Rows from block 7 of a small CTC audio transcriber, named by matrix and row number. Rows with one number belong to one neuron. Each number is 128 + 24 x the weight over its row's rms, rounded and kept within 0 to 255. All counts start at 0. Numbers have three digits each.
After each neuron's rows are labels from the 100 clips, of 14976, where the neuron reaches its largest size: "top examples" is what is common among them. Only what is clearly more common there than usual is listed. The data: short read English sentences (LibriTTS-R).
# u: gMLP up (value half) (model.blocks.7.mixer.u.weight, 640x320), inputs 160-319
# v: gMLP up (gate half) (model.blocks.7.mixer.v.weight, 640x320), inputs 160-319
# out: gMLP down (model.blocks.7.mixer.out.weight, 320x640, transposed), outputs 160-319

u.56:110152150146078109134162116146113130150169081101121132111146119116129144150145134089151164111138130143105143150133089121162131139140184148124086113144140117100163134177133100128113124138142154134167134168138166105084100166099117141095136156103166162161131087136133121147082177103115144144164119135125160143119129135112189055117132117100137125124116110110099117089151100146122042124084122140100118139147131116102145141147084133092115133128088137162098154136133147161133110108119164
v.56:098134136119149109128153125130092098141153108120111143125133122150114112163131116189115171096100112117091105130147102137100121122113061124104111128109168120139152155104164055152107128207102142127072113118168136145156078087109114164130091150172137161112115099135095099143089116107137088128144138134101130105156109137147134120124118091166123156086100127120126130117128104149140110147129127134126207102129148115126116157146157152110110108104113107139156144164113120128148125121144131
out.56:160135098128125166152099160130138150120125085165137089107093157135118104126084087159100113127137123107151154101089095137081120115131166136092120103139169097121134123139129072148178124153149160146148102145119147130070110143114127150112097097126135140156124113136103126176098159151127126141122134107083109151126107135172145138118093136125147124095127190157118176138150125101134146127159120124153111101140129135098105116167158116140105142130112108109138099145107114131146131121145112
top examples: the word "was"

u.347:113130109133150161164117134112135169097167108095106138147118154122124113139123144111111112148126174101146086136138139116163149092109137160075130146118143102153122119135158085086138128138133129113120124103138143113099107139133100110096132120082142105152145131166103170115131127116182100148136128124149147134133099145112146116161151108137131152127115152143089121113146144111100148161144157104130156110124098151097125088148149126151075130102117100091116106110147066112150144133127130
v.347:106140120118171121119124136112064147105154126103106115136140117115146147086077107148125124112123111165121156161065102124102157124115149099137132129099137104114102149133135148070188148158104169134159157103122126132177136102171126157123121136153113139160175120120170129084117145111123098177130169127142163132126146071129188106092154154141141134145103138134109148161123104115151114108124108146157148129141109129147076118106136108130154161169127137126105105110160142127115118116065147
out.347:137102166112183115111104162099100127128139162112136135138137142146130105129098077129123144130124138134118084103114105141124130145066123143123093116149111130113152103146164092151099143133142160150143144141151122146131085104090149141078144132115125086146106107147129099111087097214071149099108113127159152114151109128097145136152111166117164147149111123168160166118185116150136125087085126118126141104170133130134126099137163157123144129137163111159111140147105141140134134149127176
top examples: the word "me"; the word "you"; the word "tell"

u.476:150110163117161107149115137171124120119112133102093135167095120094134090133106099121105123116083153129128102141094099108133149104112191086154086138145134115106100113140131167128142145108153108100133139146138093144144124152161108139132146106122130131103118169128127104128143145130117094106071081129116138178121121169153109120126138132122119161099146132080085094173117166111131101167124126099122159136086123118092151110139121117101119104140151142110142135130150153141140144164141135
v.476:098093122135113151136160131116108152160125111121140119071127117145112132139111145155148114104094104170118101096112144168151088157085154146119083104091104131088154167105083106179144152146127153105132109086144122114125129130091151105151084170128090096112139122199114104129108120166123111091156127107171095145147116149175142146124082126149111163104084121097125156130111156138132142125105117133133111168095150136109110128134102136181105137115155136100139170096104098116140109109125152
out.476:098139122170124116095087157089113111119198129135084187106132124126131117128102122168140132103125119092105134154093150149117133094132105130118074163165139069115141139123129076123130108139117141162140146121143101112136111115141146126134151109192143125142139076127115118142110086145064123100108146145129128137132156098146111146116108144138108104133100185151155126110147129177165127128141119122147096080105096145099107183117139092174120136122132099067101122127146117105144159128124089
top examples: the word "was"; the word "it"; the word "is"

u.400:116149129121092147117137122122112165098130112130132111093146161143125127127139187094125088052114166116153118176124134174098102119107142084140117113140126128102149109131138141149084143117127112109097170109079120095142126131089163104173121109107160141061138133177141131134132109080125098155119115108141115137089125133130153162192135156111150117132151111100130148156113128145109067172142137114133092106088080151138118141117120117129175146145106096111132183113150110097105099149165144
v.400:121155106134155111119103128132154136136120117102119106141134121119126138093117109090150147131093164140113136102147100155145167143151116147133126132134161122144100116162090160108116168120169154123101131116120144115106159136055135126151142122096145126070148132135149112179153136085119168129096110155121123110173154127117113162128159133150113121098147121094119121109097121099090085129128122087117089126141144096119094123136139102131127113099109157095109085095167093107138103066126151
out.400:206135093114094119134154166109134147162101109138149122146098121100113129113102127127154173146131132154091147162126127094135152141181153159136086131114110138157144108125127164083126130142099131133147119174156139163157117112133106142098131131152097120127112150136114122148113179150105140118120127126131085146124097144109117135068084149119121142152126142118128130094140156145148156125124080102138165138151178154116127111105111127127137101124131158147164108130072123098140109125139114
top examples: the word "you"; the word "much"

u.272:114139122152153121081102111146128119136164070160194090126127169136106108143114117109112104129121129116135099189083089142118128138143115125151111130154136150154057092110156137122132061160152172130146137135138109130150123132096146089120174141130150107147132118155099084150084136121093144127080165133089158106165136125160131113144123126130096135119163112148145103114117131111106138125154124135135130137168178074100158199143147133066098150118159113110147167098156140153133095130135162
v.272:093126112151163158190130140156153122086143158112149175161148136180123124156132166151121159134168091138095128118143127107173128127137071145152133108096088112110103110091169137119170132104159123150141111103126110095143135114136135129151130143105155114142127107086099075103114153102141121135110122108112139177138164128135099158142120135140099119111141095147118132117162121148103139112149125100110148110114132122131098107169106146161130110124126132100099132159132142104120091108177139
out.272:137112162117142133131122108129098116128138136120125125090132082139143115099102090130140124178099137135169104128139094111113106094118152118115116139138143142137125128146084097084103164126144114146117135143178184087127129158155129129116104140120134111123125120095121118129121138131115120080112101098173148112147117093118118112113105119094185134138125159132107157086105128155103075094136143133100162121121157142163097131111170170159157119141146115131148139125104191114142133185136156
top examples: the word "not"

u.358:125160142060128107122174136112124124176138115115096129120120112166160156129154144093119121146129124152148125109157113131110110124089109096126126146130075110088145120130123159083132109117118160133128109136143115148129123113119080122133145156081124100155140120107141120143108068113098110145063112153063146146179142135109141165117147137110160129112102114099093105155143190119098144136142113119146082107138121108116152131102142110118146149125106104171118149123172116134126149140115153
v.358:081151127121104160137102138141169124124086110085103148129106156089104110128103130099161158103180149156086159135127135105149092132121147128093134104098145176122114129090178102133109111144113115095115128081125133133114113150096097113141110132106165116139155108073117170096112161149104136111109096146141176131103109089155169123131114133115137136071122152179140134158153157105150073124176155087150111121138147106126113082182127135153095096127152130142106111110159115146137164123128189
out.358:155153082140159164120168139128115161150141107140125091113139109120093104145133113153116088126121136146076128118148083146120120134145142171130149121110101156137122155120114079109082116083138116148138113139144152081083065145146107175107099129122146119113101164123177133123133121104128166120127117093134092086114157090156111067113150136111126129150099137139084113122120158121136158110163148123136145167119150089136137091164106108140096133134133127094180184130112136128138146139116151
top examples: the word "you"

u.23:140102089077082096111156123120113160119094140140158167188131129120125130073110136154123114146103148099167134143149145117122132110144118102180201119202093097128173085097148163147146145140113149124120146136097157155155112164137153148121107153149140087105116102145101147114120122138158132114120134082094106142157151112142088110126169115109117152146083137139091140144140128103143088114100089115132165131130104159159101140130117131144122132091176115140103115105153116089133123094117095
v.23:149141118142157100128144126095095120126151132155132150113146160127120138143194146153129138151174125111160139123155149116120147146134108088172130112095150152135140070085119129133133117114154120106088127148131147094102143136119103139122090122125113162153135163105098156104131104112149154163035140091117148125121106115129122135142103120140144118148151149086160143142130139129155139144109113080161126081150070131107103101145112093115137093108115152182119143092125085180090107130125122
out.23:124109092156119140135124149148075131143092077148142129117102147120089080088114136118111110118125094163138175106124141150099081126133152146101097106142159151129139141137095157135150160127104092127122129124107139121114121070137114135133112117124099130129139123143124149133096152181103148087123134150154138148113117139126085154090142092139130128139115119125145109080101129095146114141100179143193136123094108130145110101107124153118156132122098141125090114163170153133107119166154137
top examples: the word "the"

u.210:140100124092123150132124131115109170128090148121184182143111151152109122140142130095150162159116152143168116139092103116151133152142112145103169123128126106141123112091110132135162115103127109130155125184154153129085075143138135133096163081116147098179136095101138139118173152134140123140108148115105113092124147084130141109116109131071123108111115143135111127145169109117127139128084104134136149107122123124088129101099117100137121116138108120144158176112164124139118113141119123
v.210:102125136171140128117105127137119112122128142136074123151087097126077104142109126141115129101083119132076095127145115113140101109122145138124157130106151131116158127132134110137153141120091129139155131097116109111160155150134106149164124120136117128174182115170175124088153128147142175131094188108096144140121136127113108142143091145096149102121165173091126114108120142144133161111100125085136115083080195136144157080136122156143161146111115097115114143165095108139072141166116103
out.210:110138140153105121139136130124124061108119132109095099076140116103109127162127118095105116145118157132105129087166170110146125110137129116155070130115126143116128126150178119115099140134133117148132125083086119118137138159136159132155156150121130114105139152168102151120177085154169164102109089126088111093114123128169105101146154114143113151116127135149140153156138118100109130119160102112183104142116106063133182118143115115165119108116079114142130142124124118165148114145146122
top examples: the word "for"

u.416:140112163131130118164138100152100119143095160097145112095157153100075181139133127099115136113132147128087101133110154154098108091109121101121120081153129098104116174114102130151163119149120152096136131128103128130102124151120099148116089153170138146135076141141116106163126140115087136118127067142127175129169162127083119161104119127109141132083095156128133080106114118142128148126131150153127154135110103145103117102105115142138092138102084138088163152123092161123177144152122153
v.416:111133090115141138146142112107136153108126100106147119111100114140111139175125135129106100168154131110069094131174121119103103125109170110103151105115105141165124094137085106121126156093134107128111115152123115119134136147123152131123103140150082105125134172146144125127124121121133141151137115154121097106171136149121143133160091135077132140175116132140136146146141173185150099075119121102177117166137131127148154129144120143142096147125116100114122131109132134162139094106160178
out.416:096136159142140141126118092150160154115109150138151168121142143123142124142152161149158112159091134111139134140116100126100151136154130130132114128136145174171121090114125098104146134115101101123096150130137097119114104132122146161123153151196130161101145141125108152117133111125103103153123134098147151107147116172111147123078101088172076094114119133153104108136163110113099129142136121117130122094150160133091115143113120131136181182123144102163153118116147118114122145090100118
top examples: the word "was"; the word "it"; the word "is"

u.631:139158130155102089117138100176095111167154087150110163114089124137138157123150081106166158112167134124126135152105122123127107134110152121086145157140092111104111153119073087167118116131087136104144153095152126079159102140152136128097104130118097123184121132092120123122121147145147129140106100165132142135153148178129120147128101133138133095130113139090124169129101138132142121091098109148115113179139138165114139140133090141137139133107174076118117082098114151136138105137093161
v.631:129109141180135147140110120146116106139161088128136174140045135079145160147105120141139143135137119138132116123124137091128123153137122130114095147059159104100113079139110132106132118089118130089162115145128138170147126152126106141134093136144137130153170098109174156137166102154125141119115091161109115147108137120174128066137155142122153121072105188144151100140159116116121122117105105125130143113111082133108123141163142188113126086073144136119156128128147136149129131120141135
out.631:117159157135134110167135096151090145132087145132125173084114123116112130156115129138115117139158139057132120139127144140079106148126079142131136132116151189097171125168172106145106133133117143169121084166099119140088131137065091121082116151062148125123169148098112125137102126134157097175113104123136112127119122109149113118126126124107153146086097116170130108143137106119116123130134109149170123075155126151137086129088120125099132145150109138138155098156134149119133132158145158
top examples: the word "the"; text has "doctor"

u.563:134151113120177087097157123131110105135135126140148155096142112151152112165115121187151122094149108126088121109125131155139135088119125133072157081119090084162139138157143135137134078081102134166111104161146094105124142158157150087117159121128092078175174120131139137143068160151101165101128133122116122124131128110151121150138116123141114129104112156120098127106101135123107111125088175123092114118089140124149137144110152136144145089123135116153147162120124104139125135125140123
v.563:101127103093137131119135137113121122125221104115100160120120124152112170131131137103118101147142125152099149142132109119135131125164163103129127149122115105137164146109153147129131125163101100173079167101103146083156095132082127137145122119123154151137083133125133096125092176127111130168085103129141152124105148143097150120118160138125115098122097160104116125138161126148096072105150092113145090127131140144151121129136111127128127128177148131162084149152114127154116130122104152
out.563:091179148108112119129101104146108105141147149107106139126128131085103111106129103165170179139125180173146174080146102129140114133127177127170129126103104117124096108130150101157105128101142145145123114133138104172073113127171118095123120168092151151159118104138095152135126168120173051175114102158119129092084112119125095102104125131133112130151137140133146128104125131099158114111127148125113136123129092123171102134122150149186091123137130160101161167130157134160147138151108093
top examples: the word "not"

u.485:122085106099119105148124080063127121135072156158154134116147117130132105093181124111102110123152115114124087134088108123115120113141154166104102122125127110107125109112186114149139130101139173131124114102107144128121101120089153125145072104139114138115141137157098129151100097099154147171180148151131172142186128142172113122181138126085129159094112154151151114121106120127108142130108110119091105128142157113125120155122109147108148156107135134119153092122135074172136114091122106
v.485:129161157163133146155101113120108127147133094156127131108120094133121109106107105100127151193114124103131130142164162134107115138138107149139128110110150139162111110136151135144115154099135132094126137144159125126160167134125138171146151152169124170108159130151132164108158126150139147136101132131081109134104135140096099165140108124121117124109102107100112155136129127123150121151134100142179121129141130101152121141130129167146118145130123089127149111105114121131140141064142175
out.485:168153093132135146163131117105125140152193134143075112089119082137119135170151134134138124141156122140111111132136121147135150112126108124117096135146143100116142146119110145171115153095130126111104126136173141130169162133149099123126146088117080096142138146154171110123144161126132142124129157060078087102116064135123177156146097157137103107154116133109115126132121127091140106097127126146150156118122110137118123163163080140109134147134125122153092094117102107127106163135097118
top examples: the word "you"; the word "your"

u.353:130120121082156193130133161118112122142134105101134133131120088122119153138105129082162096095100110183140118163181120107125106117110105128114166129125163162093156159177092155079163100125124140145116142152120153111126116120113052113126174108141136139170121112127116106146130126096136150127100100094082114120113129146112162094140128154142118158121134117105098136102138121104104133125146155126149115132126136152091124116117145129126117099153134163137162093138175080124113179168118168
v.353:123099080134112117122136120154144118158144152165151113119138137118118127183154128172134133132107171098130132146129097095118172136084150112116100160124156110132116135118116153151111139139139107080105116127112109139143102099105126105124120118117156145135130108113118129128096125170156098138110158144166123168110129149110097116107155165159154158092134116170130140118147117141166126112121091132142150133117146124102106121153151117107112135117112162119136128157107105143147124129087142
out.353:167133148118180162100101121102138083116150096132138131171148110170065107128136126138077126120108135103125141103145117128154127173130157171104142116098146109168105108138150132137106113110147136095147111136073154074139127102086118109119110139140109077104098117166122091120120115126118134092138105160094160140180147125132077078100134159090151150161119119138128120148146173091158120120125107139143137098143102182127137154140100106124171116111150162129135149132081128150103151142139119
top examples: the word "the"; the word "first"

u.384:135158083130125133155135118142083112076114142127163125131110142101107141099146105105137123142137084119138119129121135134086107202119121086121152136162172203107147114127110137086128157125131106105140153127132089140126119132156111136116092084102086118110127147133109150135149128114101159107150107099128150156159153145098165057141120103087148114119113101144162162161137124163150120112097156127137109146142117155107119094140135171145142098156137143120147120130142133181150142126101128
v.384:118113114150127117171137150121180110105112111108089171115088134145146143125116144157077130104106114126173120154137147144146149144129100109139130117186124136149120141128127150123113093124146092132130130108166139139154104087124135117087159135148129142125134154134126110121118143115121145104144086139120130099132144138121124113101127127103125153148084080116124137110100145137156146078094121104132193120159099134075158103129153144157122151063177141117126116161160119152119142118122146
out.384:138124122111137128105109128127144141132134130185150179160135134158110154076142122140149153117094128094156140151117117123133143118131141148150135160168134116103055111159162164150153105154111168115142124120113104132077151100126090129160129119144112093139175103123082151100081102138102131143083160138170165106103089140130132146146135152163124108105113118133119129174101108132116129111144116128112137144156176164102119122118113150115130106124135109107116108139128107102169100105127107
top examples: the word "the"; text has "door"

u.395:138173142060111107079128133127116123161143137127136113126113115107097158119142100160141105118115158115148140131157164110131097138155122144120144137097151137146123123122158162136110114120106137147106184148135181127142167130144162098101149128100152106127166082157096137117117125100098112107156134139093105152174169133097148129142146082137131141123055086125120144141104144140145132182128145130124122146136166117146135160115157135144131118134128100110132113175120136095160100124117079
v.395:149152101143185137152125138146108119106167120164090102126090109124145112111141072121120092126124113164102126116081139103162089163158176111119121079121129111164125139146078140118097112119136148124127114154136141160135105138150111156137060116129148097138118150113137109123150125134171141142122089114111157147114130134111139144151173138144143158150145112119129078102133153112153144114083145112140134185156077153103115103179128104100178137095111178129156101111118147102128090129148095
out.395:118104138131130117149114156111112144107140099130161157100110118141133123152139143099130136102148164101133093097161131121129118121138108125129097142134099158092161129148141105096168110151089129128111118136140126114119146141116137098151117125110154136114138123081150160153167136126086185110092101136155161103083104120155124192123091134137136097122119151107143083163101063110112143121139108120173159183117139155139107125119148130097138144103099136162174117077144135130133124108127105
top examples: the word "his"

u.136:128100178161096124153110108093141121104143097107127136131095099124121160137100135162138117112125128179140129076104090112178127144141167134148124123147100153137128099084140122113132103108121148123121151110132096149143117119173100122082152130093112119129152152126111141141093155119084112132125162133160130174123173078134115160116160140118161126109118108146135135133144125131094119152123112100168141114134119141105133111108106080093091134139113087165131134096119114152132141170155152
v.136:124121082139128127116132094144109131120118158087171114163098142104174115142124133077128127138124151106137101088121134172146139116114120125168087136135153110118106129140151136129114148121095168112125127088150189145137117130125103113114157166119176135133128146124122131100057117116122120141146207091153139164107114126140128088101101112091160147148126106103119145082110169101125123099104095128157101124146130105130098148168126151165167126136123133139126110140151080134134162141137152
out.136:175095078128121080106096133127136142123124135106163118133143092102102158144132098142156116108163093145107065129098223132116152106089171177131146138139110115145126168150124133104101118129166121129177150121073141134152117120111143119105123129146129119142112154129135139126117117100130122108164097115126175115125150145153155162105152171106151103110123144145161136122098154102124185133124126081084149107134169157144147125121115064123127116138135151163156179129090093104138115145141117
top examples: the word "me"

u.366:132137138136114096134152155119095129142121106092145113147093147087143097141101174156116126162129113097129118166122156155099180118090128151131126084152105162126110108136111156154110118139173133144144122169114147120180133138110090214110127144144118138139124123108153096142090134156120122125115102165125093159147145132109100160130095154110048082116099147101101122137116105131092104173136150121138158145131117123103088136120116133095157148105157119120122121134111120121130086167097105
v.366:148166109152118127142113105143076124161134114115104146158093099173139105165129125115133140147121133141146111111102118142122124144125102122137140162089173156134135163137147113101116114107114164166146177154127114141140095082154176110146135086160135113161124089158081134157124130123117163136143129149109163158177134108145125152127087195147101121139139103167117146164077151149140103123100127102110137146108116137091115134123187153137127117088096085157115138142142134116104137121138126
out.366:123114114115138104139112101111165128115109131124148130126161122083108106140112113065080101131163122132087105144136146119104106138148123127115129132128106119101145117151131146138154208142113154108135135131173110089131090132132143159142115121147086165086139141102096158136145111129147155167157112138095124122087111143138131137083088130124160147095140150107128136110129108121124113116133155095128108194147143116112111119100129121116117137137136131186158083140115153104145161103097162
top examples: the word "his"

u.471:122124102099087117162118206155123088101142094085104178100104135113131138145146147119171133098116096133112094114115106128154096101127117100140116134085073147140133099163142103155126116122131149105191106081112142154143144144102146179124117116148081111119106158147104105116133107119133163130123147120122109116166150143128147139163091104094099150153124148106121127175189167125129118118139125131129156101125109164166151141132152180139109104146119110113091160182127094125157131125141138
v.471:127122102148123125115111115108093124144134119101073106163108151125117134097165113109132135100130108112140122125135141133115150108148142194136129159078150134110101124120182121097118141107100142118148110135146113170170099153122129128121102100108136167100149106114101143119137124150090130111130100135107114103097160148123145113136122145180154162178154141130115102097103089147137162091101111169139133111072152139111115118071146119096132144101125125139146136118151109118122075140205132
out.471:139139176094124127147128130103135149105114087127119108115100154089107131121082105137098107137143148135135121114133143118135093143119143121160178179070172085107087107155125116121099101150084093104119080120139130127155179110160120130121124109138094121086150147110142120128104137140134095128082115136128104110098102146184139133111146087143089097120127097107104120120184129110128099101120163133162102149152098151130175145118141150150122135106138147097106072149154150141149113140113094
top examples: the word "the"

u.177:136132141131116139134126113154145173127157136120121111150138120132072146130173119114114146126106105146096135120141140134093123123092090170112115163152124116104146133151124135075112122108164136129115145136129077121104127174140083126145132096097148133143136141079128141095153110131140140096134121153145180112114107103115124114145088160130140123181111126166156129126170147152110138138158146162127145148134133108150086150156085132118155134114115149105139136077164113134099081141122129
v.177:126126137121155116155106133146130091096110079125127132099138070121133122108120110142136099134107124129143116069135147150098139100094145167117093133149100119141117147073109102116117160089142124105127131102129130095096143134102158163128132123153177163185169120166081117100140103134124158066080150151144146125143163126104104120120132135106077145077097163153142129148166127124123126141130104141141110127148151131089147138080149093132100154141149156139129093107153142108151147152135131
out.177:121137111100113131101117130114158123137122084186112168166120154106128100140107136157126111127054126106156131123118118141115127102109155112136143173122095113182152147102138144117097128149180128098135096098150141107124082166157130155131103080135108135125153147150163124162097115077120105119089140162111132129120110152117163122087133087122142143181092146095123140110143125113162123124157094151079092097105116148118120112121165081113160147143072122119147156129143172128134124156157082
top examples: the word "you"

u.495:172128142129166104136148106180133095129112104120133170143120120122136073135153108106148137148133165102103093163141123136110166156107122152116137132095135155134107156137087126109111148124113156127158117143137118152204160157125125157153109108123121123176098142109110130086182120079097098138126122165108146136120132119154159103167115123124130130114095125133122124106075106134145125116111116144118111151127126131123059164129089139178119129131124150132102160130078131179107140126110148
v.495:148128130134158106099111080119165107130123166138154112145120134125145136120155121140129162114145099132111140114112100124123146118120114156116112151094146129088160116142126135139109148104129088104128126149160110099144130148108155116137111110212131165108132155168095176132122155126159076124121129164114132121085126151075137094123126124138111149150132139148180122148142150076084136090125125161131129135127144078127162139133134151099136086121139162130135118072124163159109147166119161
out.495:123109152141150090135149130152120171132187148084111117115142129134144138130140152146123123100155127139127150144139161155148139088107094124150124134148128137142174117135157127125155123124165101132135108149138155105165136172120104130120141093144096115131217131113089126132078139133128109164131139120111106129156096068174113156089094123101133160164134140143135131131134135106138124111103135124140119144126141154121125128128104166096170137140166135080144135149142129125143123115149116
top examples: the word "the"

u.478:145117112128173092144122119122106153099124134086157113173125108089131140101130169147134087120142153123107121136101103148167130110204088145129151143144120109127099143113149118113129121134124162109090138146075106114126131111150142162136154135141151115100153098134148093103155133116089106145118110147134144133161115147150143095168119076100140086125161108107130142153192168133137115136111141165167109113079139139102144127134107138111103136124142107104152135121113165139094171118135167
v.478:128103157108140131127122113168139143168158108142105155153127148156134086129099126137151101142099162114175110127109134148122141112128100153175137138125118138117073168106129082111134102097123092138128100129068131135134123129180101178108111164116164113153142131142125151085162119136088166124117126155095097147109100117105127119114139101113137117093110116133134109141111110097102155155087133133146146134156187118114169107114110119130122150111136115097109121094165109145148132133122170
out.478:136157125144136112134126183098118133127135150191130131154110140085100114125129125140112150149112141103143081090164102152139124130099126119136108142148147135178109173123117082113129122147135096120108153108112140140136137142166081091120123162120135122152128079147161134097144132134157130148149157126105118153105145135101127130157119114144114142078105116137154110158118148072092104131106123102132110125128140145125163176119134114128170159106145090144167168144163124125135140128108136
top examples: the word "you"

u.520:113117108127133117134142137135071098142116182104130131135143114134110163104110129120129137150124167174140085142138103132110097100148125144118143086133098150096100147119089140138168154082139082102079120105101136129125128114103127114129155164075133100154107160117118103118133113139144099109127119094131099141098122143096207129101093162117096134185130147146117164153163137101144134118128124136172144117168126152168133117137117127149112135132098109091124140104094187131094093102187116
v.520:120155128105104110118175131074114101092127143128099088124121175158142104165114126147151142102132148141128076155101097104151145079125148103129126133069112128109106126115155183162169125119144103156128138079131130123146094087088096149142115158123130139103130087157152116140164107130113112141113106132135120159146124133093131065139123164133120143108123126100159127141130153097136108128119151107138147140113070121130114135147091141105126108090135108141094137094108113163156120109113145
out.520:129131128091166103135152138096089108140080141109143119109122141100118126125099117110128128136150169142103134135108111175171104127113148084108154110126063130155169115144109118159130125070144137172130130117150139111091138140136153101108156149160114151104134149093174134101153156148156139113148099103090104139096146097159110136140161160083111102148194088146151149125153128133139177101092107102129148126117109151132110108128111131139112103123178145111151173142128139090153151108075137
top examples: the word "was"; the word "it"

u.517:155130124127109105090116123064111134113111145165059088130103121123112171149085150129087104109109144116124163123128127116129112091092119101118118135131121156114095126154146134110124155123119154136153124097116157153126119101097163153141128114170130141096129111110138095150136094111145098124108110124121140101102120158105127134133090145121155108136127091109140181129128119154164117162109143145128114127097138137117124145130119118118144106131052159139178125156133122156115118128128093
v.517:126097161114148113166091110122096152137148072155162166101112145179100109150174085133127071166124105106140130122111138130118126118155110149131143164115110115113112137107077151112057116166157147100135157157106137183159113120132142150161108122123176142140113097167072106130141145097121140107094090090160120135120108125104124122156101113131151143145173095078139116131105120156122134135151118129102134125155143117142153155140111134144161102155120112145167131108100158112141112136080152
out.517:147144119094073124152124149160129141100172168102108149142164175143148134137116105123154078150107173135180152131130117089118158142121134093125169125133150131113093116110083154127094136123126136112116119111107123111104167152142146164134151116151093127091157126085139134141208174157108176119157150143118164136078115137134155102166134144083149163114088142162116101106126081068131140122168122163136133131155152121146162148057133113127142147125147073145132140126116142075133140145122115
top examples: the word "was"

u.97:116116093137114156169104112138115175095168101118165106148093125102170112136112154109123136091147107118067136183130127125146163174147147152108137147113131163107140174140108155139116122141074114117155145139123146128120162121130155063105114108156135163071142119136080133149164110129102111125057120107108117120114118127149101113104158134118078156106120168134164162092144149140127117109124135138165123153145121127151111146134178132120164167154069121133079136129149094159148108135109134
v.97:110124124156166143125099140143101160158089127142135137094100138141108117116138136136136114153075118145163119106071166129147095139107127112164110126093107140123130114140145127089145135160164117110106121129152124135143117122118169134112170136120207150121132140112113167118139121125140130159140130081122105111148086141132089107146108158117138125091147138149075161127113144178123097101132094156136095134134180110130124147132094161147123145168090151134130111138172123115151158147084115
out.97:141144159107104093137158121094159169090140140129119160135140133075101129144122126119130116176099120153115133164109153158173166109117126104110121123102181160146115093111129101134097150130145142141101140140117132125161170131153144157158130150104113088138108094140117123103106122121149119105132091111122114124077143140148127153082123177120101159103126116095117105075132169097117114116135116098098163152108140116120128122138099114150167161110174127113141156168126082114093153118155090
top examples: the word "you"

u.133:175150118119095126129165110143149130117081124146179151137080060133168120076167145142121119124160135154158111071133187135136116129140142112129108128134119103090109160116131061175171135180148161165106113146111152067123159119117111162089120130105144108117105190099124116105185154110086106120113117105116155129125119117147110106124141098095136148112120114161139124124127138109101138092159099148148104108144139119116170104117105110162154122133098144146137151125146114125108133121106148
v.133:117104145133133127125119161120081124150142100094089110116136083110156139138127132101217156148110114064107100141134169100123079075124147162141134114139151112123115147129135142119101157086139133108118174175142115151099086143145118105148161128107160153122157138159173137106131142139096134121137137140120113084104112101137137143089096102136157132110131149111131146127139093094125174162131173131138104114101148135138130100098147160118078119104109126164086105156123158104116158114138121
out.133:120133156152123090148138190142124126113157124122097127145126172135144101112121135149114149095159141139129172117159115145114113160135096150122120115091110168125140139190136166109097184100139114162151163090153137184106135143129065141158153128128139113108149138104089115136127131166112151156100113151127152123140184095139115090108104143154124140115101136132117147138155129146082113117115155141132136146114153127103148141150145143140114110104101136151120123131151138116093117100125104
top examples: the word "for"

u.548:135137146120098156129140138154119097103102138083122126146102124090120123119102108165104130157137101153142132141138142140138087115127129163131131148089146133112164119094104099117124137119122159107130118124097117098160133138132119143131127136126114137111148172107159158120096129101099134109117134086155122121160160116106099137105153151118116154143071161098156117137162155127119130117144138108113121123090116105144115142102107134118108112139148147176108114125120123126111115087101167
v.548:129116149122137175097113131175126160119180130132141142128146076116138154090074136119129138117155133119162123144143097153159120138108087129095168099122123147120163085111148147125157152109140112162143130085078124149118122144134085118083167138130106133080146149113114138158121138168137151136110142117143116168127150144111160130098135097131106159142145124111128126141146083116145160094115074130118145150150124098137185123130067120153163129125126168105124127149093146099101120150140122
out.548:192139169142120091186118151128112122154125169092158169131116137107165135094119129115132119091153147106152156128129127122124097137123175166134083130140160143190149150127167122134111113162139126116152153141149118098092137110167101126101127112132128110079128088130112148162153127125085122090104133111113155120160085160151128145125151118107147145129220136094119131106111069089120110168110128126137154125133125184136159135130139143140138130174108108087167156139126123096138121127118092
top examples: the word "the"